Rows from block 6 of a small autoregressive pixel model, named by matrix and row number. Rows with one number belong to one neuron. Each number is 128 + 24 x the weight over its row's rms, rounded and kept within 0 to 255. All counts start at 0. Numbers have three digits each.
After each neuron's rows are labels from the 100 images, of 14976, where the neuron reaches its highest value: "responds to" is what is common among them. Only what is clearly more common there than usual is listed. The data: aerial photos of the United States (SatlasPretrain).
# fc1: MLP up (model.blocks.6.mlp.fc1.weight, 1152x192), inputs 0-95
# fc2: MLP down (model.blocks.6.mlp.fc2.weight, 192x1152, transposed), outputs 0-95

fc1.175:119110140086151135091081093149150091131109102173158145111161144159123121073133140128148091090103152142095123092176133123112109121119126120135122089120095108122133159132133175105145113161131133106100129146126111114087135149083134146090102146102088138151092082128165092107180124129113128091
fc2.175:152130139120120136117150118118128123151117108124115155132163152153138136141113129128161183143113115109123104098096085086154172131158113067176173175173188131105114167101129132142099131149080165155142129128107134157160158115093160089159121125146117147096133131124113111117081117114123167108
responds to: building

fc1.161:158118127106105114098088120160115122133091106111140113114136159119072091146104147106118069138138149118110152173124111111112119150078071138155098108089099080136136145116130138114138134113132097136122130121095117143123125171158125127132120099115117118159116137147127150131131072091108166119
fc2.161:141139111119092115166132148171146117114104134115149160112112097134144110180117118096129109093108096153109116156143177080115131127097111051147135109128174084133141156119132105151142116134105083150102104076144164143164137166128145101124116144104152108103181104089106148138049170162143139129
responds to: building

fc1.711:152126117163146079142109156151132160143158126098186131136115051147108082122126130116123088139107137139132155135147100122135112139142114127099159116115145111112120102096102141141140097130152144111082115118123117080133122142122128152151160104153074137162185113150102110122156115126144166155
fc2.711:137164148127109119125165138140161177124098147132125119131141124139114121133111113135139154139107078128130121124100087117180139080136160039130093137134134127090132100153102103137117119101120125173202142117112121141152162137126119146124097093139159183112144121138136120093075156124149157092
responds to: building

fc1.275:140106102094107136114150091119132128117205125132184147156101100134158144145102152170125150127140118130145149141152144143143100117098117105158142113129132159133152157092144122111099113172160132130151168128146107152144148162138116120151098139131147159124139122084110135087112095120114118137
fc2.275:139136121161153116136099122105102137125118118122094113114118136168141125159145117135150146097075144107157089116093128116141127108126138070091113169140139144119123114129147116140154117152123108142122109106150143081101117164088098108137129132160099093101101100117131158166150130136130107122
responds to: crop field

fc1.592:113120164146114124131100102153113131139147107111151119083118119157126173144142137084117088120105140160159175098144124115124126169152120155133138085103138144148124146145104078119142130124134110145115112101123117121069134144128114136155113123109128109134135161103133145129137140131043084126
fc2.592:123136144139160148166173154140149077148075115089117142157175159130122137118114095156101141096100119137057112111105114154111144122138154086130142131130107125120151098100135135123143118119147159171144089095099129085193114130100125129131135071115089116142084079140098140107110134101152133117
responds to: building

fc1.660:140127158135147124120131086110079121145118129122136199103131187119115155114080136126137136112102150135129130122183122128167117105116139139123093148108121127112134160126128191102064109126159086099091119102117131132124135115141130158137103148164064142177113133112142152107143112124157180115
fc2.660:117162136091123066123147129119146115127101135097127137132149127108131153112104111124132178095114137146104093126093094165092136137187128032148159152123172099081152110121140124112111097132084114186167115100138122124125125130092114106124132135125132136093135136078122097114074090132159155123
responds to: building

fc1.639:115155178118125137115098123138093147124127106127136134153124146110176117144106104167090052122134101131191141120155118164078109160147108142146091135129136165138088115110131107135104104132165145109115102151156130109101150079097127119187169093119132103100141143087153180122144111113128152127
fc2.639:135175097121140106114150157155122135142120175052136150098110128113161152137105107086131121087142100148142103146126111134072164116147178042181130179126147105114136155107156107133160121116118169148134134091129157151148171159157125115110125143138175092111120110126111121116083154128136188150
responds to: building

fc1.167:116165130112197112128170112103121160133115138124134103125119100164093083077121150106132134099116126160120106111174141111136121120088099150158158111127091078169156123142145128094108109137106155113150145083133139118127105129143129128124139144168133137163075120128119077146135047154092169147
fc2.167:131176130139098110108136098120149158119120140114123104129114201134142125135150099126100149110091076120130111149111083121109127153170110070163149166119185136111106168126106135111113096128098103187135138142106129119102139143179113097138126119149076146101121084110152123137148143109158130099
responds to: building

fc1.732:154104154165127136090126108124102141111109132112177089089174153106164122133108115103114110125095157143178134133127146149133143140112183153161145125131091073136156090155133108072116123137136127110105129130140120116102102136127088139135144123145147076123122107143151139120121105104126137134
fc2.732:143170124126108112091110118155143121086120125119129166131150175118141105125148076161102134054135148120172116084087114145151148102178135110150130169153136107092092113102114128129103149115081138128114095056107109114111130098116127119175156113096126137131125103092127111101097113135120145105
responds to: building

fc1.210:121145101132151099135121131143143165122166139085163132123114047147114084122133123107129082129102147131107149154142083112137110129151111132096161125143146109115115111079107116148131114138147164110086124130137098106116118133118120172132158092145062120148186116139118120115166121133154150156
fc2.210:144146143155104131128148130126174155107094147146126109122153124131117123130120135151133179139106075122136119138107113121164133090121165067126079141132125129090138117152105112127121111116109099178190139124120119128156174133123114135143083102124156192092138111137146104084102135130139159104
responds to: building

fc1.723:104124097142158120132125117152108127111097096136101107143116122155160152112095129081140120116134081137151141147154093135143169136119153131136147109168153162134124111154139101108119096107125115139156181135092121110117189162117113157167134138130147122114103155110164112131115104178096118063
fc2.723:120114130129145152104128166160123117144177143132125144118123105123150155127146106133119108136099121148063124084087115150147141174132125078136165134147100138121147129093113111137148123154139176136123089107084154157149093142141134168093127089122092115190138128143122147122070149127156143116
responds to: building

fc1.333:133160111133161100132115147158135153126153133095168146126123053145119092130122128131135080140107142137107144132150088106146113141139109135107154122115137123114138104101099116154135109130150151112070121143127115100123116143118117170126161086138059111165175114140121110115170104131165163159
fc2.333:127125140151093116131146124134165163103091150126116104130146123136113114139122123158132175124112083133147124122090106140178145089140156028131095151136131128082129121161103094131124107106101116171208135125119128148141164136143126130136092091132142175092126100132131106096113139137145167087
responds to: building

fc1.632:116139195143140153141083137111117115134118096095171122104139150131086178155096125146163154177152139160137150114125130130126113120097122092156087138154170087146115110144110099160151107082150145110097126133102110119111152080137124107138123114106170166107101116132141141124144094128085090127
fc2.632:127077098136153137138147104147121130090127169091089151136160119128154143114137155129070126119132143128098088122127136095144162164139151082125179112091102124140110152140078123114137148153118153128147120111179144146142073119093141128123139154129096130121144115126135132094126153114115169167
responds to: building

fc1.116:126115148164160085123102170145128131144093147132180152126143093139107103133166134143114125153125106169127116136142127135138169144125122128111136100161172150120140109134099134132148142115151177130099101104079093103106137155121148147116151150149148107132155142126128159108171113114147131094
fc2.116:118117139096099128103132165131168180128144134140138140122154096144145116111109109136110126130102096125118135121128104156180135101154142129137140098104109118080155129079122107129115117167130122142137134137108128177170143135169142139145128123132124147109157123154101094101103125127161146101
responds to: building

fc1.184:157129146110158144177106106120119147148141152130150153102148078139126126120107139072121140088170089129134127185165132115113151141137137159161143109137122107125161143128103163161137109129119149089090132098126155134124166224158115140103117149103108126173095097087122135122125115105112135120
fc2.184:106111092145090105083132065118122153147125115157136128172141125094146138141133121143146095105107084107095134110155166117113128126112094117157160127082143117121092086109129125112159100175102117124116135135130127107091155148122109074095089102149099164125134138081154053129140139090091131119
responds to: building

fc1.755:180134158133107122160117166158129091111104099141105170100132138106062148133125128134111087144069178149140129105163151162123116131129111087100136105123108128114117123136162147154122110148163126117086169155147144129110076140129119106165154165123108126156111105134133093131119119125128130111
fc2.755:115139134141129153117109144117132159130089118110137110162160150140120117140112118110172140145083111152112121144114079119092157101135115077140110160146137100138179130119126162103098133144110162179178106078131087132142146111124136136116114137123159159183155131097126111123089118102115153158
responds to: building

fc1.441:124144102135105127137121160100120120155134122144119107140110076147118129094095123153108127102097155116103171136116140090162176195145126142113146125139123180143148092087162120091122136104106143144109104125101101102127128170159108110147153153149111124121115146112133121143116133149134148096
fc2.441:133134120133157109141127122068115144107162112120121124115145107123151107127138123118145098077094132111124135157113100131161111114146129142142108130161123255131133111121151091106082100121135113146120124129110111130099099255106091117132121128157127118135154145119098115140138144132133121112
responds to: building

fc1.348:174107095129141149137132108132109174107125162088151150131163087128160123091122132147106163166155139099143146132185105144153150100142156068102100100116163136144134150118126135100113141119129137136109208125076137132169099127111137089139113143115136150113159132126134134095138072158134134138
fc2.348:101126104118148121149149091128117146135160129132125113146116160101091116101114122115120122127140112157126170133172131100123134127107139124131119122140187118109131106124142106136146131134143115131145143133118110128102188114136164134133109103109123164107142101125111119135140098190088083132
responds to: crop field

fc1.204:112120141102144174121130118156121114134112114129147134131124128129127083110115114136150098161182125177131116148113136138083075124160162165112118129138082091156104141113133117111126118145122146116092122108143111156115139162137112098107143079159156126124130121093127116111129115172134182103
fc2.204:184151129138122115099155115127129109169137143134154130116136129156112145101108100140087134095127091105121086049142117147127159126146133111113144189138132121134086136143092119106138133092094142145149121148121087126125110131153136103115124122088128135131139150097141102121152132091169131107
responds to: building

fc1.283:136113155151126104161114123118127130144132080151089156097120137104127087139117149145129155113114135125138120138168135182135104117148077158160124130109123146195122104103093108163089128124179114111080111132137133104116113098133128142112141059160075130141123133089134146145161118149159144156
fc2.283:190161134108132092139142150149128073090108121106134111134132110131124124119115088125123147100174113141143093142145118125140125091151175045120107160109134134117138123144095131117118120136055131220124123094081147155140172115151120166126115154101132111106125145121147117127087129113141124109
responds to: building

fc1.199:151137152144126135175166141087137120143128105142121142113104117084119120128103140112126104160131129119129152096168151109113128144147124136100133095097116143156101145140138160136061118138155109073135146135115150135115123114174096137142170168129099139111100127158113142109103107146150123081
fc2.199:109168168095176124124147150155135120154085128059129158117123178144109153110132132102160154132122130119125113131110086105125126087144113061136133134148137103118165134114126117116100113130099125149149143085128108126143174159083139153131139137098149127123107102124184110135063106096126150146
responds to: building

fc1.760:119147145118108120171113108062115144113128110120140155071122138133133070120082135113141144112139167119172110161136115122127145122138110107103121113128123150095160118164132150165089083125200132102150178116136114146108121107133195101157154151156098094112118138148119129118112147110095116113
fc2.760:107107139124153117104148147119155141144104146108146141156171129162138146133121119140150152163173159159110119133115113157123153131191145159144079134157107122109163102140171184108110140149121134146140104063103146105122137111109134119138109164129097181152145102136170159128069155127137162119
responds to: building

fc1.684:114076127106106136127139154147111153124112122125137118090101116177120179143144124118148116146126148150115142121176124171114137162151095138145122129131140099122104121117142121143153123161127106147107135108155100112091138108145133099144093110086177114134109127122139119144146075162060071101
fc2.684:103167148130135113145119126119162086139117110142140144185179125158122114142074130145112099151108150098108129138131131096102136110122176113130086158122112132089111113111130128147121107143115150161096081109097112073144121125165118098119176094127139168154055117126106128080144139122142105124
responds to: building

fc1.258:137138164085132137140093178140112144134126117137107088107132143136111120119080112112176124178118083142119139109149143119095130153133162124129111131122107172130159145147094146099107136127171100107090131090118150118145164084113169104101123123163114094151093149143105142155122132149089170133
fc2.258:140113125156126123121124089126089168147124178079149106147093176136125102152118083141108125088133147151136122105109115146124144148129137076162133127163175121084139122133120116125108103144079132144174100154116166157122126118147129121126160104132108141116148082077133108114119125105138160116
responds to: building

fc1.15:136112146150113119101105130167163141114140113113101169101133189109099156136118115174121114123144141076159139163129126155125117119189115140119126115140128107075167122144160150064089113130147158111119134163133152114113105106157126139098140129165118116172125127128157120111111136116118140124
fc2.15:103143141149141135160120167154126168159105135144144138186138125140094134124107122144148155116108156132114117152083121179111135132134105092112105111184148111109158096100133187102114118116102135148165145061133113143161120119118115145131123157140187169162134113109115148120088128141159164125
responds to: building

fc1.168:123108123144121186151091113099139120145091133125159149099135173103136144092147112136121107097172143130142115149145102157103098133114141125090112128133103124176106129120165117085082152132124118070103121101120113098087131132155158138119113102123116167128139114095154141113111088130144144126
fc2.168:150120135126096169117108119150174114193126157100143167155134125117112116166123122091153157090086173123102064088126127123117141113127129069152114105147131108132128132122085168071124138120132107117150131117119070095162107123149162173105095132099136147127127121103127109141094105118117161128
responds to: building

fc1.55:125115095127156117154111138145082179144103139109154129070123109130104114089148158101083145144127132147133146106094138138138164129135154099068111136136190125125105172095107114121177143163148135092114143143170139124145122122175121147100123108136093132096125125132146131133112145128093135123
fc2.55:155144110090135108111173142135124168143113133128083088154136112105144116061158071123145142149075091101125159120137121127125160139152150101095128080075108105143155138124128152123126120202100093123117148132146138163155115120121114116168150109124105145115143135125128109092132143145130154167
responds to: building

fc1.546:142124104109131132127133104103140188130119163107142136134140097123188138105141124151131152134115145088140147127192137160174148129138103076110094135111131137148129111139129150110121142123126134118098201124131152134155098136093102107163137130107118137118124127138119133093136097125136136122
fc2.546:084132102116134125135148103160117147118160147126128116127136132137081136107120116111122109113150103168127161112170107132137147118133139137134128109133186073142122120142111105150112135145134130117135145133093125155111188063138177163130127123099113144112152129135107113137121105175096109136
responds to: crop field

fc1.297:098139127104127151138109126131109087099127169142137096122125151103157072149114137095140121155099146196131158170109115153142112125157141120163095124125162098147143170102078109147119150125097093153112090137113140101117113111090132158143087110125090093140172119090129149114180156136128086112
fc2.297:186129119116126138130093129136105107113126160149118121129082108100119137176116142128147141117154079117089135115135090091120148130135119107147125157089162149146086129120113108135072104153093107095107136121108180133139149161118172151117128112106113145109150174107096140152130126116162113107
responds to: building

fc1.433:079110077103156117132135150144084143119133125078120115123136124081146150124109146121124095125157111118178159125120158139127170133131179082120113114095175124162137133162132142111145166155127145100143181130113108173090114119131114133141094123126115130144138122141113127099117107173109142123
fc2.433:126135104132177138140129096118087197125134135109104118130142126082137142085133131102115117119121135162100194112149131138147158139145132075123152124128152130133162105106158103121107139086149113137140161122107111166120153116131148102121084110104077151076151123130132121143107118184111095130
responds to: crop field

fc1.521:115122121098151185097112121136075120128142103195107104142120152150117085160116110124147111184149118171103114080123120123144116121113143113128148122109129151104134121096070106112109125123120140153114101130151147118111130169102135160130145122122158113126121113118126172127141142131090125151
fc2.521:105090088125115117154092111089152115127118113136136092129080056124142118149113128101112140117138127113105084120093153130079153113158108072136173161146170124140114146103098115121133121134122118133166132127135129131128124100158134140084090094138153117111107099089116050088156142139108157117
responds to: building

fc1.133:111129094141131104151105132134122143099119110080134114117151122169084140134148128137140141119112103134141124123124161136123144160126163099117118108145206137118111151159132132125095124116148126122087116108157068134132109147121093131146123118130109128153139196132114126102187088149109118131
fc2.133:130103152119119137118141160116119138118149144127138083116103141108074161138120112128154113121076123107145122100092134137120103116120142000129147146113119139146143159147121143128162127109109150130171117095170185125171119124119111132143132105132097192117087102116133147082104164133098124111
responds to: building

fc1.488:137133129142151116123128085106130171133140181112136105141163135144165150161150135155141134124134078126060128168109129109073121128123183131157118149116136133145163129107138135107143114120102138132129093167133132131113123121094157151117126133051139157114165147110152118162167126130094101148
fc2.488:105126134110154129137178135147135107137111115099136209072130117140119123145176130115143126074109169130083175103148145108133091175115149142145121095106088137114110131138152086138167168136117120136103149123111143123120151129121120125144119135135125147088115164109110105106130157125097126135
responds to: building

fc1.235:141113163127115152114121141120149142128116107136103207142117179134151060110129114135133093153077130105080119132163118123111108109150109141097122115085097097127160175116125133092132156123147120127058120141121153105144134174146106122115130084158116102159163121155128145134129121122127158144
fc2.235:159157153109107074112167109148128136125137114099160142140133146141150110116142106144144131090154123130119118121115088141079111084156130023131141124139148145131133099129127130144117129125123162197151122125099083136141182126147116152137113150088144142136128113111135096126050127109134169102
responds to: building

fc1.424:121123123161113122104093154130134146156119093171127139112147083112115117141162145120164081144159127120101155106160096143083143129104082114136132097139132119141121160133132133150142112129111124116140130152135106144147122121104131144090134110152117122082122130097099169156146153160155118128
fc2.424:174110098108148125119152159168123133098115141073121155143117113126099128140088098117145125144143138156111108111123121145119085102172107103163139148147121139103139089102140164125115126132145114105123132140154139141154169141172128163076100109141139135151171118111097107113115163146097156120
responds to: building

fc1.232:105146157139119123122135126118129116104135134073148153143105146147165115127102136107141149163123114115086169112158098083119143104129158121126115162108108126090107106119106124098096143103117065147107099078134151129140158128156112124109156103173133072136133116132145160077126162126085147146
fc2.232:117135149148106083119161113118152147106141126122134116128162136166150115116175126114175106124128122110154121124109139137153141135146160141101115121100130124137150150102092119126127122148183147151174103125117102066127129104131127095165110124118116125133133128153100128167082117111092148181
responds to: building

fc1.250:121139145089149145131088104158139126131104107145137072132159138113102118113080130155127072109097149155131131116145139095105094165158073117137112134132128126151103150098120170089115130132142135119129123131115119118066142111142151107135145184148093112133116126091125102096125123116138094096
fc2.250:140139122146139132128129149138121108098098107113111139120129137113113137177126150105180149154145078134136088100141108144127135108122145064126145185109171106118136146079165134092142121150071163175135125110136142161167151145146104120116143130109159132107152158107130125116090129156122173122
responds to: building