config = dict(
    width=192,
    mlp_ratio=6,
    residual_init='none',
    optimizer='cautious_adamw',
)
Rows from block 6, named by matrix and row number. Rows with one number belong to one attention dimension. Each number is 128 + 24 x the weight over its row's rms, rounded and kept within 0 to 255. All counts start at 0. Numbers have three digits each.
# v: attention query, key and value (stacked) (model.blocks.6.attn.qkv.weight, 576x192, the v third), inputs 0-191
# proj: attention output (model.blocks.6.attn.proj.weight, 192x192, transposed), outputs 0-191
v.105:133126108133116146112120065117158133149142091120156127162157118128168138123139145165111138124110160084147120109127150134125089087121148124111129135120122112099151189067140121160130160095122104110133112128158117123148151123150117117109136104125119105115150111120127152166140171087151147163155124133141092115121090082138115131125140101110139129148117115118140160145150137117153115153157152131111126157127095130192133159161153135115140131104120138132114106146177125148042147140130157115101150202109138152138179129130122151128060108139117103143111150118159162110155118131085127107
v.106:118149122105144129143179078118118122111158136126133123086130133128118137129155154138160092144154122166082133115130133110127164140148144134112112089150139130143141120123125121125127106174116153132149160132123120121107090122160117147123162140126108134093109096132149119140084087108144133107099149127098115113129153154058069136125137125133124157102160141186145133118118146109131119127127133132141162107117133085067126125123119106190117150177075177128162149117113130113130133125089116149145099059074107137115103110112167092143135157132146133133135120116103110074147181137128129159
v.107:151120115131116124137122051129160132129124098137097123090131124144158099086083121148118127133098120112138130123127180070127119120147227121125125092116137118116102190107102077160134174135107117111143082148136128131179142124142115122134134132143116190139127138121136119154110146176135142147165146097131106115144104127126096122146118125111143106122099141118145155142135129143170146136166156130095117160118135112145130148153176090074116102130085113132144122145133127167063126139118116132139148138154145175152134130149107140092099110141146124132169116137119143143134130121110140107
v.108:138124125119132128134165093131196136135154085150132139117112123107148116096118117166098100132116134117105140114118155116134129108168201120104127091105122109102122152116119101186130170131134141110139040129135092086129155139144139121129157136147135186120156117128136136123127131115154142161101112089121116105129122115140097126152131113102157138107100145146136127133136163156145135119182147130111139120135113101142125125151157109129117138113065167131128118125184140128017137128124153146113127162137109167151183134120118151121084111139123120150137128131141136112133125105109140152
v.109:121165116149160129116127080102131128146133121108136122210151130095159145168190147153115116122139168123116106114115126114123086112129122124093082159135109131090157113072153137150105136102144135133120128109120107116120122130143133150104157090113121101108140069172122138145165164077145131125057129109128104116102088119118145112112161124145126131133162094106128111132138129096110099141129146137147109125132065130174122142166121145152145142133128140123122109140185133110098137096122157130112117168082099120123167140142138115157130115126118124167078152114163118104145155151134122152
v.110:141082125112105143145110150140167133095140114120147154069111126158130124086079123141138117131139138085132142116130156094127107123143183124129135090108145124125122158147103117139108161123130145106152068133129114139117144142158142104152126147150106180163138165093143142144098131166147146145158123087112119130137099116125105126154115129083119095107107118138162178156137125142133129144114164125103125187106181119129126148108133126141112128105091144131136099127126148133068123155101159140166152131176140138141198108131121154089091099140152135137154143145068115109121147100141106083
v.111:145119133135143115148145137130153140128129125157098132107071140108134097109105106147114120135117104161116151137110138091143155156169181134125102119101122127116084066168107108152139138178132146129129062123090094103126128138117164145140139145143134223136140123158140108099120109157115113118011135066110142116131135154133119119156127153132135136093115149136123087120119142163107144119150135130132120124149132121099119102126125123100114126130088136125142136110134130116125110096134133152149096091156096127151129120131118139114169137125148152153148108147138105139099137104174132173
v.112:091121061131105137131131136110143119145144119131073121183120132116137136136079138159132122122141099149133129095168131106129110149139174129147135116136142146130190112110179123135115119099129125140148131098108093103154148145129140150116151129126089092133140079173095144104144119158163082149115136101134128082137099100105084125125151089156126121110143135143085097149164141086120109162143171133139130125139117132162126140165134122132069127123123136127139126135122095124011128122150131125149141109090141137121172150126123138140104127132129104126105121133089132099126136157098131119
v.113:173122109116105111120142129136115107142167136113117123176105111098096112170136074124181107113133122125144116138125129134120123140106073136109133195149076141138132108181141148126120135118154123129150114125132163062119148145090150173105127113118182085144144133149119135159144107132117128107036135126118126131114133127110184141110148119154133111157110086157108137130103104123094120106115167135152118134158105138114134117128131130090154163113082125112146114126151149093127131108159129077131152108153135086123081099132112091122150131120137146149108146134152112082124127143104126153
v.114:100139155107151152130144143122124128153151111118191142123102125112122160124140146128106126141107173105124128117134118116125085126131107125125123097112159118130151162063117109140111102162167117135142169111166109156071098109156094071157146131103066127097130138091121161141154162122114138133149108117135129148117163162125126109153128139111127161115159123103185160119124137148181093137091111124119150114115159121116133118080105133155114069138189159151134117142153163162144126142107121148102124140144114137152158096129172117133107107134126102126108129124180156137113112124172098104
v.115:148116137141103144137099105123095138084115175112089124085150122173153127105137102116120155133134143140136130141112125129127179097138123132092142130129113122109088132185085155126145170161115137100082110142082166103144136133129151137120112120155157147161122196113207107127121100089116145123128124152103139125146134128172170144141110160104129114138109111133120142114130106131078179109173118127112080136113125155116127110141121125137172148117111143108114109115131131130147116128124130143142089119177150119140118121128098138119120170112131194163128147123096080117134086110116154172
v.116:095105065139108150134121129118144126135131128135055123167131134132145125128076140159121132129149098157139131104169129107132126142140201127142140102128139141119175116115164122136129141101116131133142134114088099113161149148134146144116141124130088102133136083177111130090141116153171086149133142112128127080151102103107077117133149098149123122099144147142083090136170139081111123153145161129133125128135105136155124141175132113128079129127117135120137137134104091127024122128132125139151133093084158143119171153125113143136104135131140113126115116134081118114133139163090138121
v.117:089135066126107141128126142109149120137151121132082116180122127116140143136101138159128128121140111135131134086162134116130100153141162130148139119130148143128191121112179128138109114101135126137147131094111085104141145142131135138117144129120083088124140083168102151097146126154161076147111133092140133088135100093121088119129155100138129127105148132134092110146162136084126111157145169130130127124129123130163130142156133126140054121125132138135140112140137107127000132119148130130155136130102143140131184148127132146138091129136122108131092124133090133099128125148104133126
v.118:147154111111117104122144135127156104183146100142182121179090123096076121166148113135157096099126116102119109113120140142130061162110085129168121196128121140150156089141174140129094090085149113139167130116161125117118127126106117151109136133093159071136132084133075151135119150148110117094058136089133127152097132123082141143106154116128137128134123118115123154157105130133170103130101155135158155124145138110130125131105122146104104135135124104151123112135165135098114144113151135078115168148137098108120115136132133102122140083130123106129116132138176156114120145136148117128
v.119:058123083126132153122128149113147127135153111139126132156117132114144157124090160154110133131128132130123142089166132111124094151144158129147139084121164130120187148066163110139129108130145110134152156102135072147116122123155125105131154128104067107101137089146101167108156140149156094151153122097152119100135134126105084103132140093144119147100173144122120128130158152111155079165109142122121146121123140124146130143133119135151067091133174142150141136143117110154035137138128115149137130118088138154141181135122153139133091115142121086110103112124139150125129134150115112094
v.120:058102056136098154126116144106155126134156127159124123157136131152161152131075166175125141123141118128158149089142128119131086153140161121168142102117161136121184139105163115134121111114121129122144155109118079144138118133143123120119141128125089093133150105138114151077134107138158101149162144095146110089143137097117081126115135107134119140103149151119085147132177141106148108158112140116119162135125141134148125153145104128140065099122170137144107136138109101151027135135123130133136128124101129157135167156130155142136083116134101091122115114134120144144131113137099127104
v.121:133170156110152105126161142115150114154137090126189133150101133066074134137150136119147100129120136103115100133131125127123092160109112127157106138110154132147157112078161105132100091113159112156159162111180104145103109117120100099146144129100107115091114063116084154136150176146112119123107107100152153148103125149106110110125157115137121143135151108091145103147102147147186080134086133129146181129140158090119124128102145131120116116152163127152141132151147139127127147127121136118098168145116104110130137117124166121137134093141120085104110126128186156122121158144163091116
proj.105:119129096086140120127138152146152134184083124126114129122121120128082139082157114138096122127140130138091145135116113132126186149113127150097161111151150121115129156132126166129114134159139167141122099114126111040121138121118115181124111130130121140113138122144152129128129106116153134126113123126128116128141169117130146143127131135159143154131125117159133147105127145147103186105121151132124134120134075061093158111140098049127133115111150110123119135089193133148114094109132122144147132111110124142128143147115121152115104113112113104149148153116099175140119106139150142240
proj.106:115106144125128154129171151122129130064120132098132107156121137098068106119147106118108127150136116132158103124114119116120111101148128055142133099090127127132111160128124146145125113129110150092150122117172146197119138135133134127151120129142112169137121150163120126075133156136126120183105103135145126124112096129135141138150159104154135134118101125121060113134119143102156079160126150144148113112124153170133071114124151144092135130118158167130184145156119160113114144091087077083131169101173134116126129125123173119141145120148152140082125125133175124137160147109110104123
proj.107:105108115132132118141165132154131136146125136151138112138131131092087150102143118142139115132124093167102119125136125171147183133109139111129128136167123112144136109149115162133110124153160140126128126108138120054125151126103115149116114133124157108104139096158131143090153110097124133150117115135119152146165229106117115154108131133121153180132127134150109112121128173182128169117150116115105146112127136097130138131131098063147138139089142138127088140105166129139109071155134124159083107110142094113149124101133128147123072105083098095145167139127152184141122106142100164144
proj.108:122106120132148122140152149133145144149078134132111132153138111115079129105138130152098108134127127140094123143138105141149160137120123076093142133149102123122105134150116173135131127174155157116105095114124137046139124131126119159109138129141149129106140099161145123088174108090154143144142110129112157136151189128138148142129147127139161168103122133141110106117128166170114170133124117136124128101116076074101122120136101068146137139126169155114110135121165131099107077114119128161086107093146119147149168141132124158134104107086120096149152137132138190156143113123090136187
proj.109:119135090098126120136108153130146141156069125086120124123139098174095124114131113156098119127174159108114162133114086105135123131138114106128160090093171109108120185133141138134102119150116161132103105113121130116154119129157125159167129120130130141129154152133142109141091103142159137139109128117143104117108090130114162139144153121150107108126117110164140176104111099101114141143106143174161118130132068094076123084147132092121130085149147141124151145118161147120111124087118124134175146117120157160121134185109146124134148115119132122135139154100103134155140148112171119229
proj.110:128107142157113132108146137133138155140146130174155130155116128102105134113144155157110133120084112157114082153118135089159147106087171107126133139158093146108150102118117127104115130159142148121146101133163120072152158130110123157121128129138146147108135104149130137090153139097143147159119106140125128131137176131140146116122117128124153177106144127071074086107133193193173155137123124103114128145137073119131124141146110095104126143117145112127089139110158123136154081129124140154082149106125102094141171085137126139131092117098108074127141122141134149126131121139106144203
proj.111:122126137188114118143128126121123145088118136129132114163174121136143126159061154148136110111124126132129124136154135137149122114135141048141105142111065123135113109142121128140138133136140120116089140123127148110183119132140113089119154119127171105106124112145131115096187127109123134135193129114109183131144144122116127160132141117106126135112121129113107079122151147142135102161137083138134149120120118136134088139131129134162138125139129165117102138166087136069116094147124145161052094123151124154145118137154119146148112115096150118140142132140192145148149139117076137053
proj.112:157179142119106114168104139130116135147142129082101119101157131153100122120171121101169155142111137129132115123115107111128136088138131149107067125156167118122109109148108131139076119153122122139109095119147135141074143122132119090126138134129146137099081157131159134177152150134113109106152103168129112131114131121109134121145139131085109133133122088098177176088115123097148122094164145145128091114144154099108133146123128129164134130155124137136149117149158156125112139164143123130139079150198085142171107104125145163128125135138130147113110127089069110101134121134171087185
proj.113:109129081135171090129162128125116159121156125154077099115105101161194122108168150128078116108095133107132146117109088104134124145155164091099086134104157139104137139119132096130142125172113134124112155110136167089178129145141113150144169101133051129142128143153105119114125159140135143120137115132058134128139133143126120095146121126145126085088129142160109150120127103157120111139159107160131072121143161122120148136154130093126117094150136096126126122125147122144088111136178134133142125135146179177137110157096103125130152099111114130148141142103094139128138113110144160156
proj.114:144127132137094169107117086136122076159109129173090134119107163124132143108142118120187117120137140140129115136137156145077136188116110238173170156179112130140130108148131154120127132089118106129154123133131113132118126126099135163107104126118171134142119129109142135152100124123125137138117145129140113137126091105143109124092115136160139148149155142128107060105120124152133197149134147085100142145094117140129177123118090112112137152105117115131157120106087105156157130129127107110143139114142132109126170103154101136106146156164129108104120105150110148116109132131097096093
proj.115:115088146124131109082169155133150149081088129153169133135106121119124145149117131135062149106136111122135111121114131131152163134120149056123177090074129132138149152091124110128133148137152175136134127118170142150167096136090117139120129129137073130115145126148108121068138139122126144134107129112103133122135148117161139119143131113157131123128104167098108138133138143144112159104084088121138170137144101123131099113128154140111104140122097133124093137119128131091131105088104158132121171146046138147103113146126144100160128114105112116117155143136196141189140131141136161138
proj.116:150170154108094111158106156133126138134136121076120123098149133150081127132153113105170164142117130126138123122111112128137142084126128125103075113146164111127112115134109138140068124156124132139111093122153127148069150115127122074129128136131152137098085153122159132171164145140107101105145099158145115130118145125106133132156140112083101129141108092093185186092118127089138124086151153146132115113149149103111114138125136144147133133144119151134142110165164166123121138158145132130134091147183073147162100102123146151132119132139128151113113133093094108108139131136162086197
proj.117:168175145133102124163100141131114132157126136092098125084155134147101127122173131102170156138096135135128108112106115109120134105136125173103086131162158118121104106153105130145081126138120123145107093113153139134088141123117122104113139134130145133098082170135163141176150161124110101099155114165129119121112123109110131106138138139091116122138129088086175164083126128101162142102167144138115087116140153092104147140123128128164123129154109125140146106142144155123110137173143126129141084150185096141170105105141153168133125144143130152113106117092070123100132115138170086181
proj.118:126155078154166134158105095128091136140167147130062116135140112155196113099151163129123104128109157128118146129129098115112100135151133133108107172171135132118112097158123110131157113111120099125118148133110153089174147144154136162125165113126089127144120143142140126149104144113132132125150140129105148130126109130124105126126130163139129088094165124157112087131131108131128099176169146159117047138110125129120153141126127075158136112157155106125143111121100098148087118157164116128142083103162167138145145150125102168117134139135148135156099131103050128095126108105126123114
proj.119:161167153120091147153096128135121101169124131110103139098145150135095130107158108105207154142126134140125116134136135131105145130122115225127100136188149116130104091151119151130084120119114114140129091130131113141062145113122136096115110138118178135107085159108159135174142124126121109101151114152150108134122132111106114122115118132104130146154133104103171138096113129115145158112168161119106115121123152100118159139109109143150142149132114137133158115137140136135143135179132103109127082134186089121160129088152139159106122162157138133102115116123083123092109120125137073155
proj.120:149178157112101140163106148139109120152126130104100142114150139134108118115164112101188146143105132142115117136126118144129175114123126132109094138195153107128111074140104144138072130123117127133114082138136100146060140116124136098095131146134126122082087146120152132159130141110137116108151109148138143130126157116130126125132122108091136140148135121083182126104124148125150153088166168132113120136138132105116116145108135153157152178142126142135134104175120131136129116152124121115118087121156103127156132077140151192113097173146141132106106137116066122082114109117161087185
proj.121:132143107143132152157091061110104093157128139128077119117139134136156112111144143144182094138114141125128130132137135128094094147138097215154129156169102125119111124148136140120154109105118078111123139139107121116122145127171130142143126136127189145154132135111138132177119129123120119135147130141155103121121077124114114138098144153127135132119166106155128093112130107129147121168162145134118089127107169142125181144130080104144151098130142107122161142129097115187122150171167095124134126118192153116139151142126111132110144131153147118130103100117076118091109108113104125064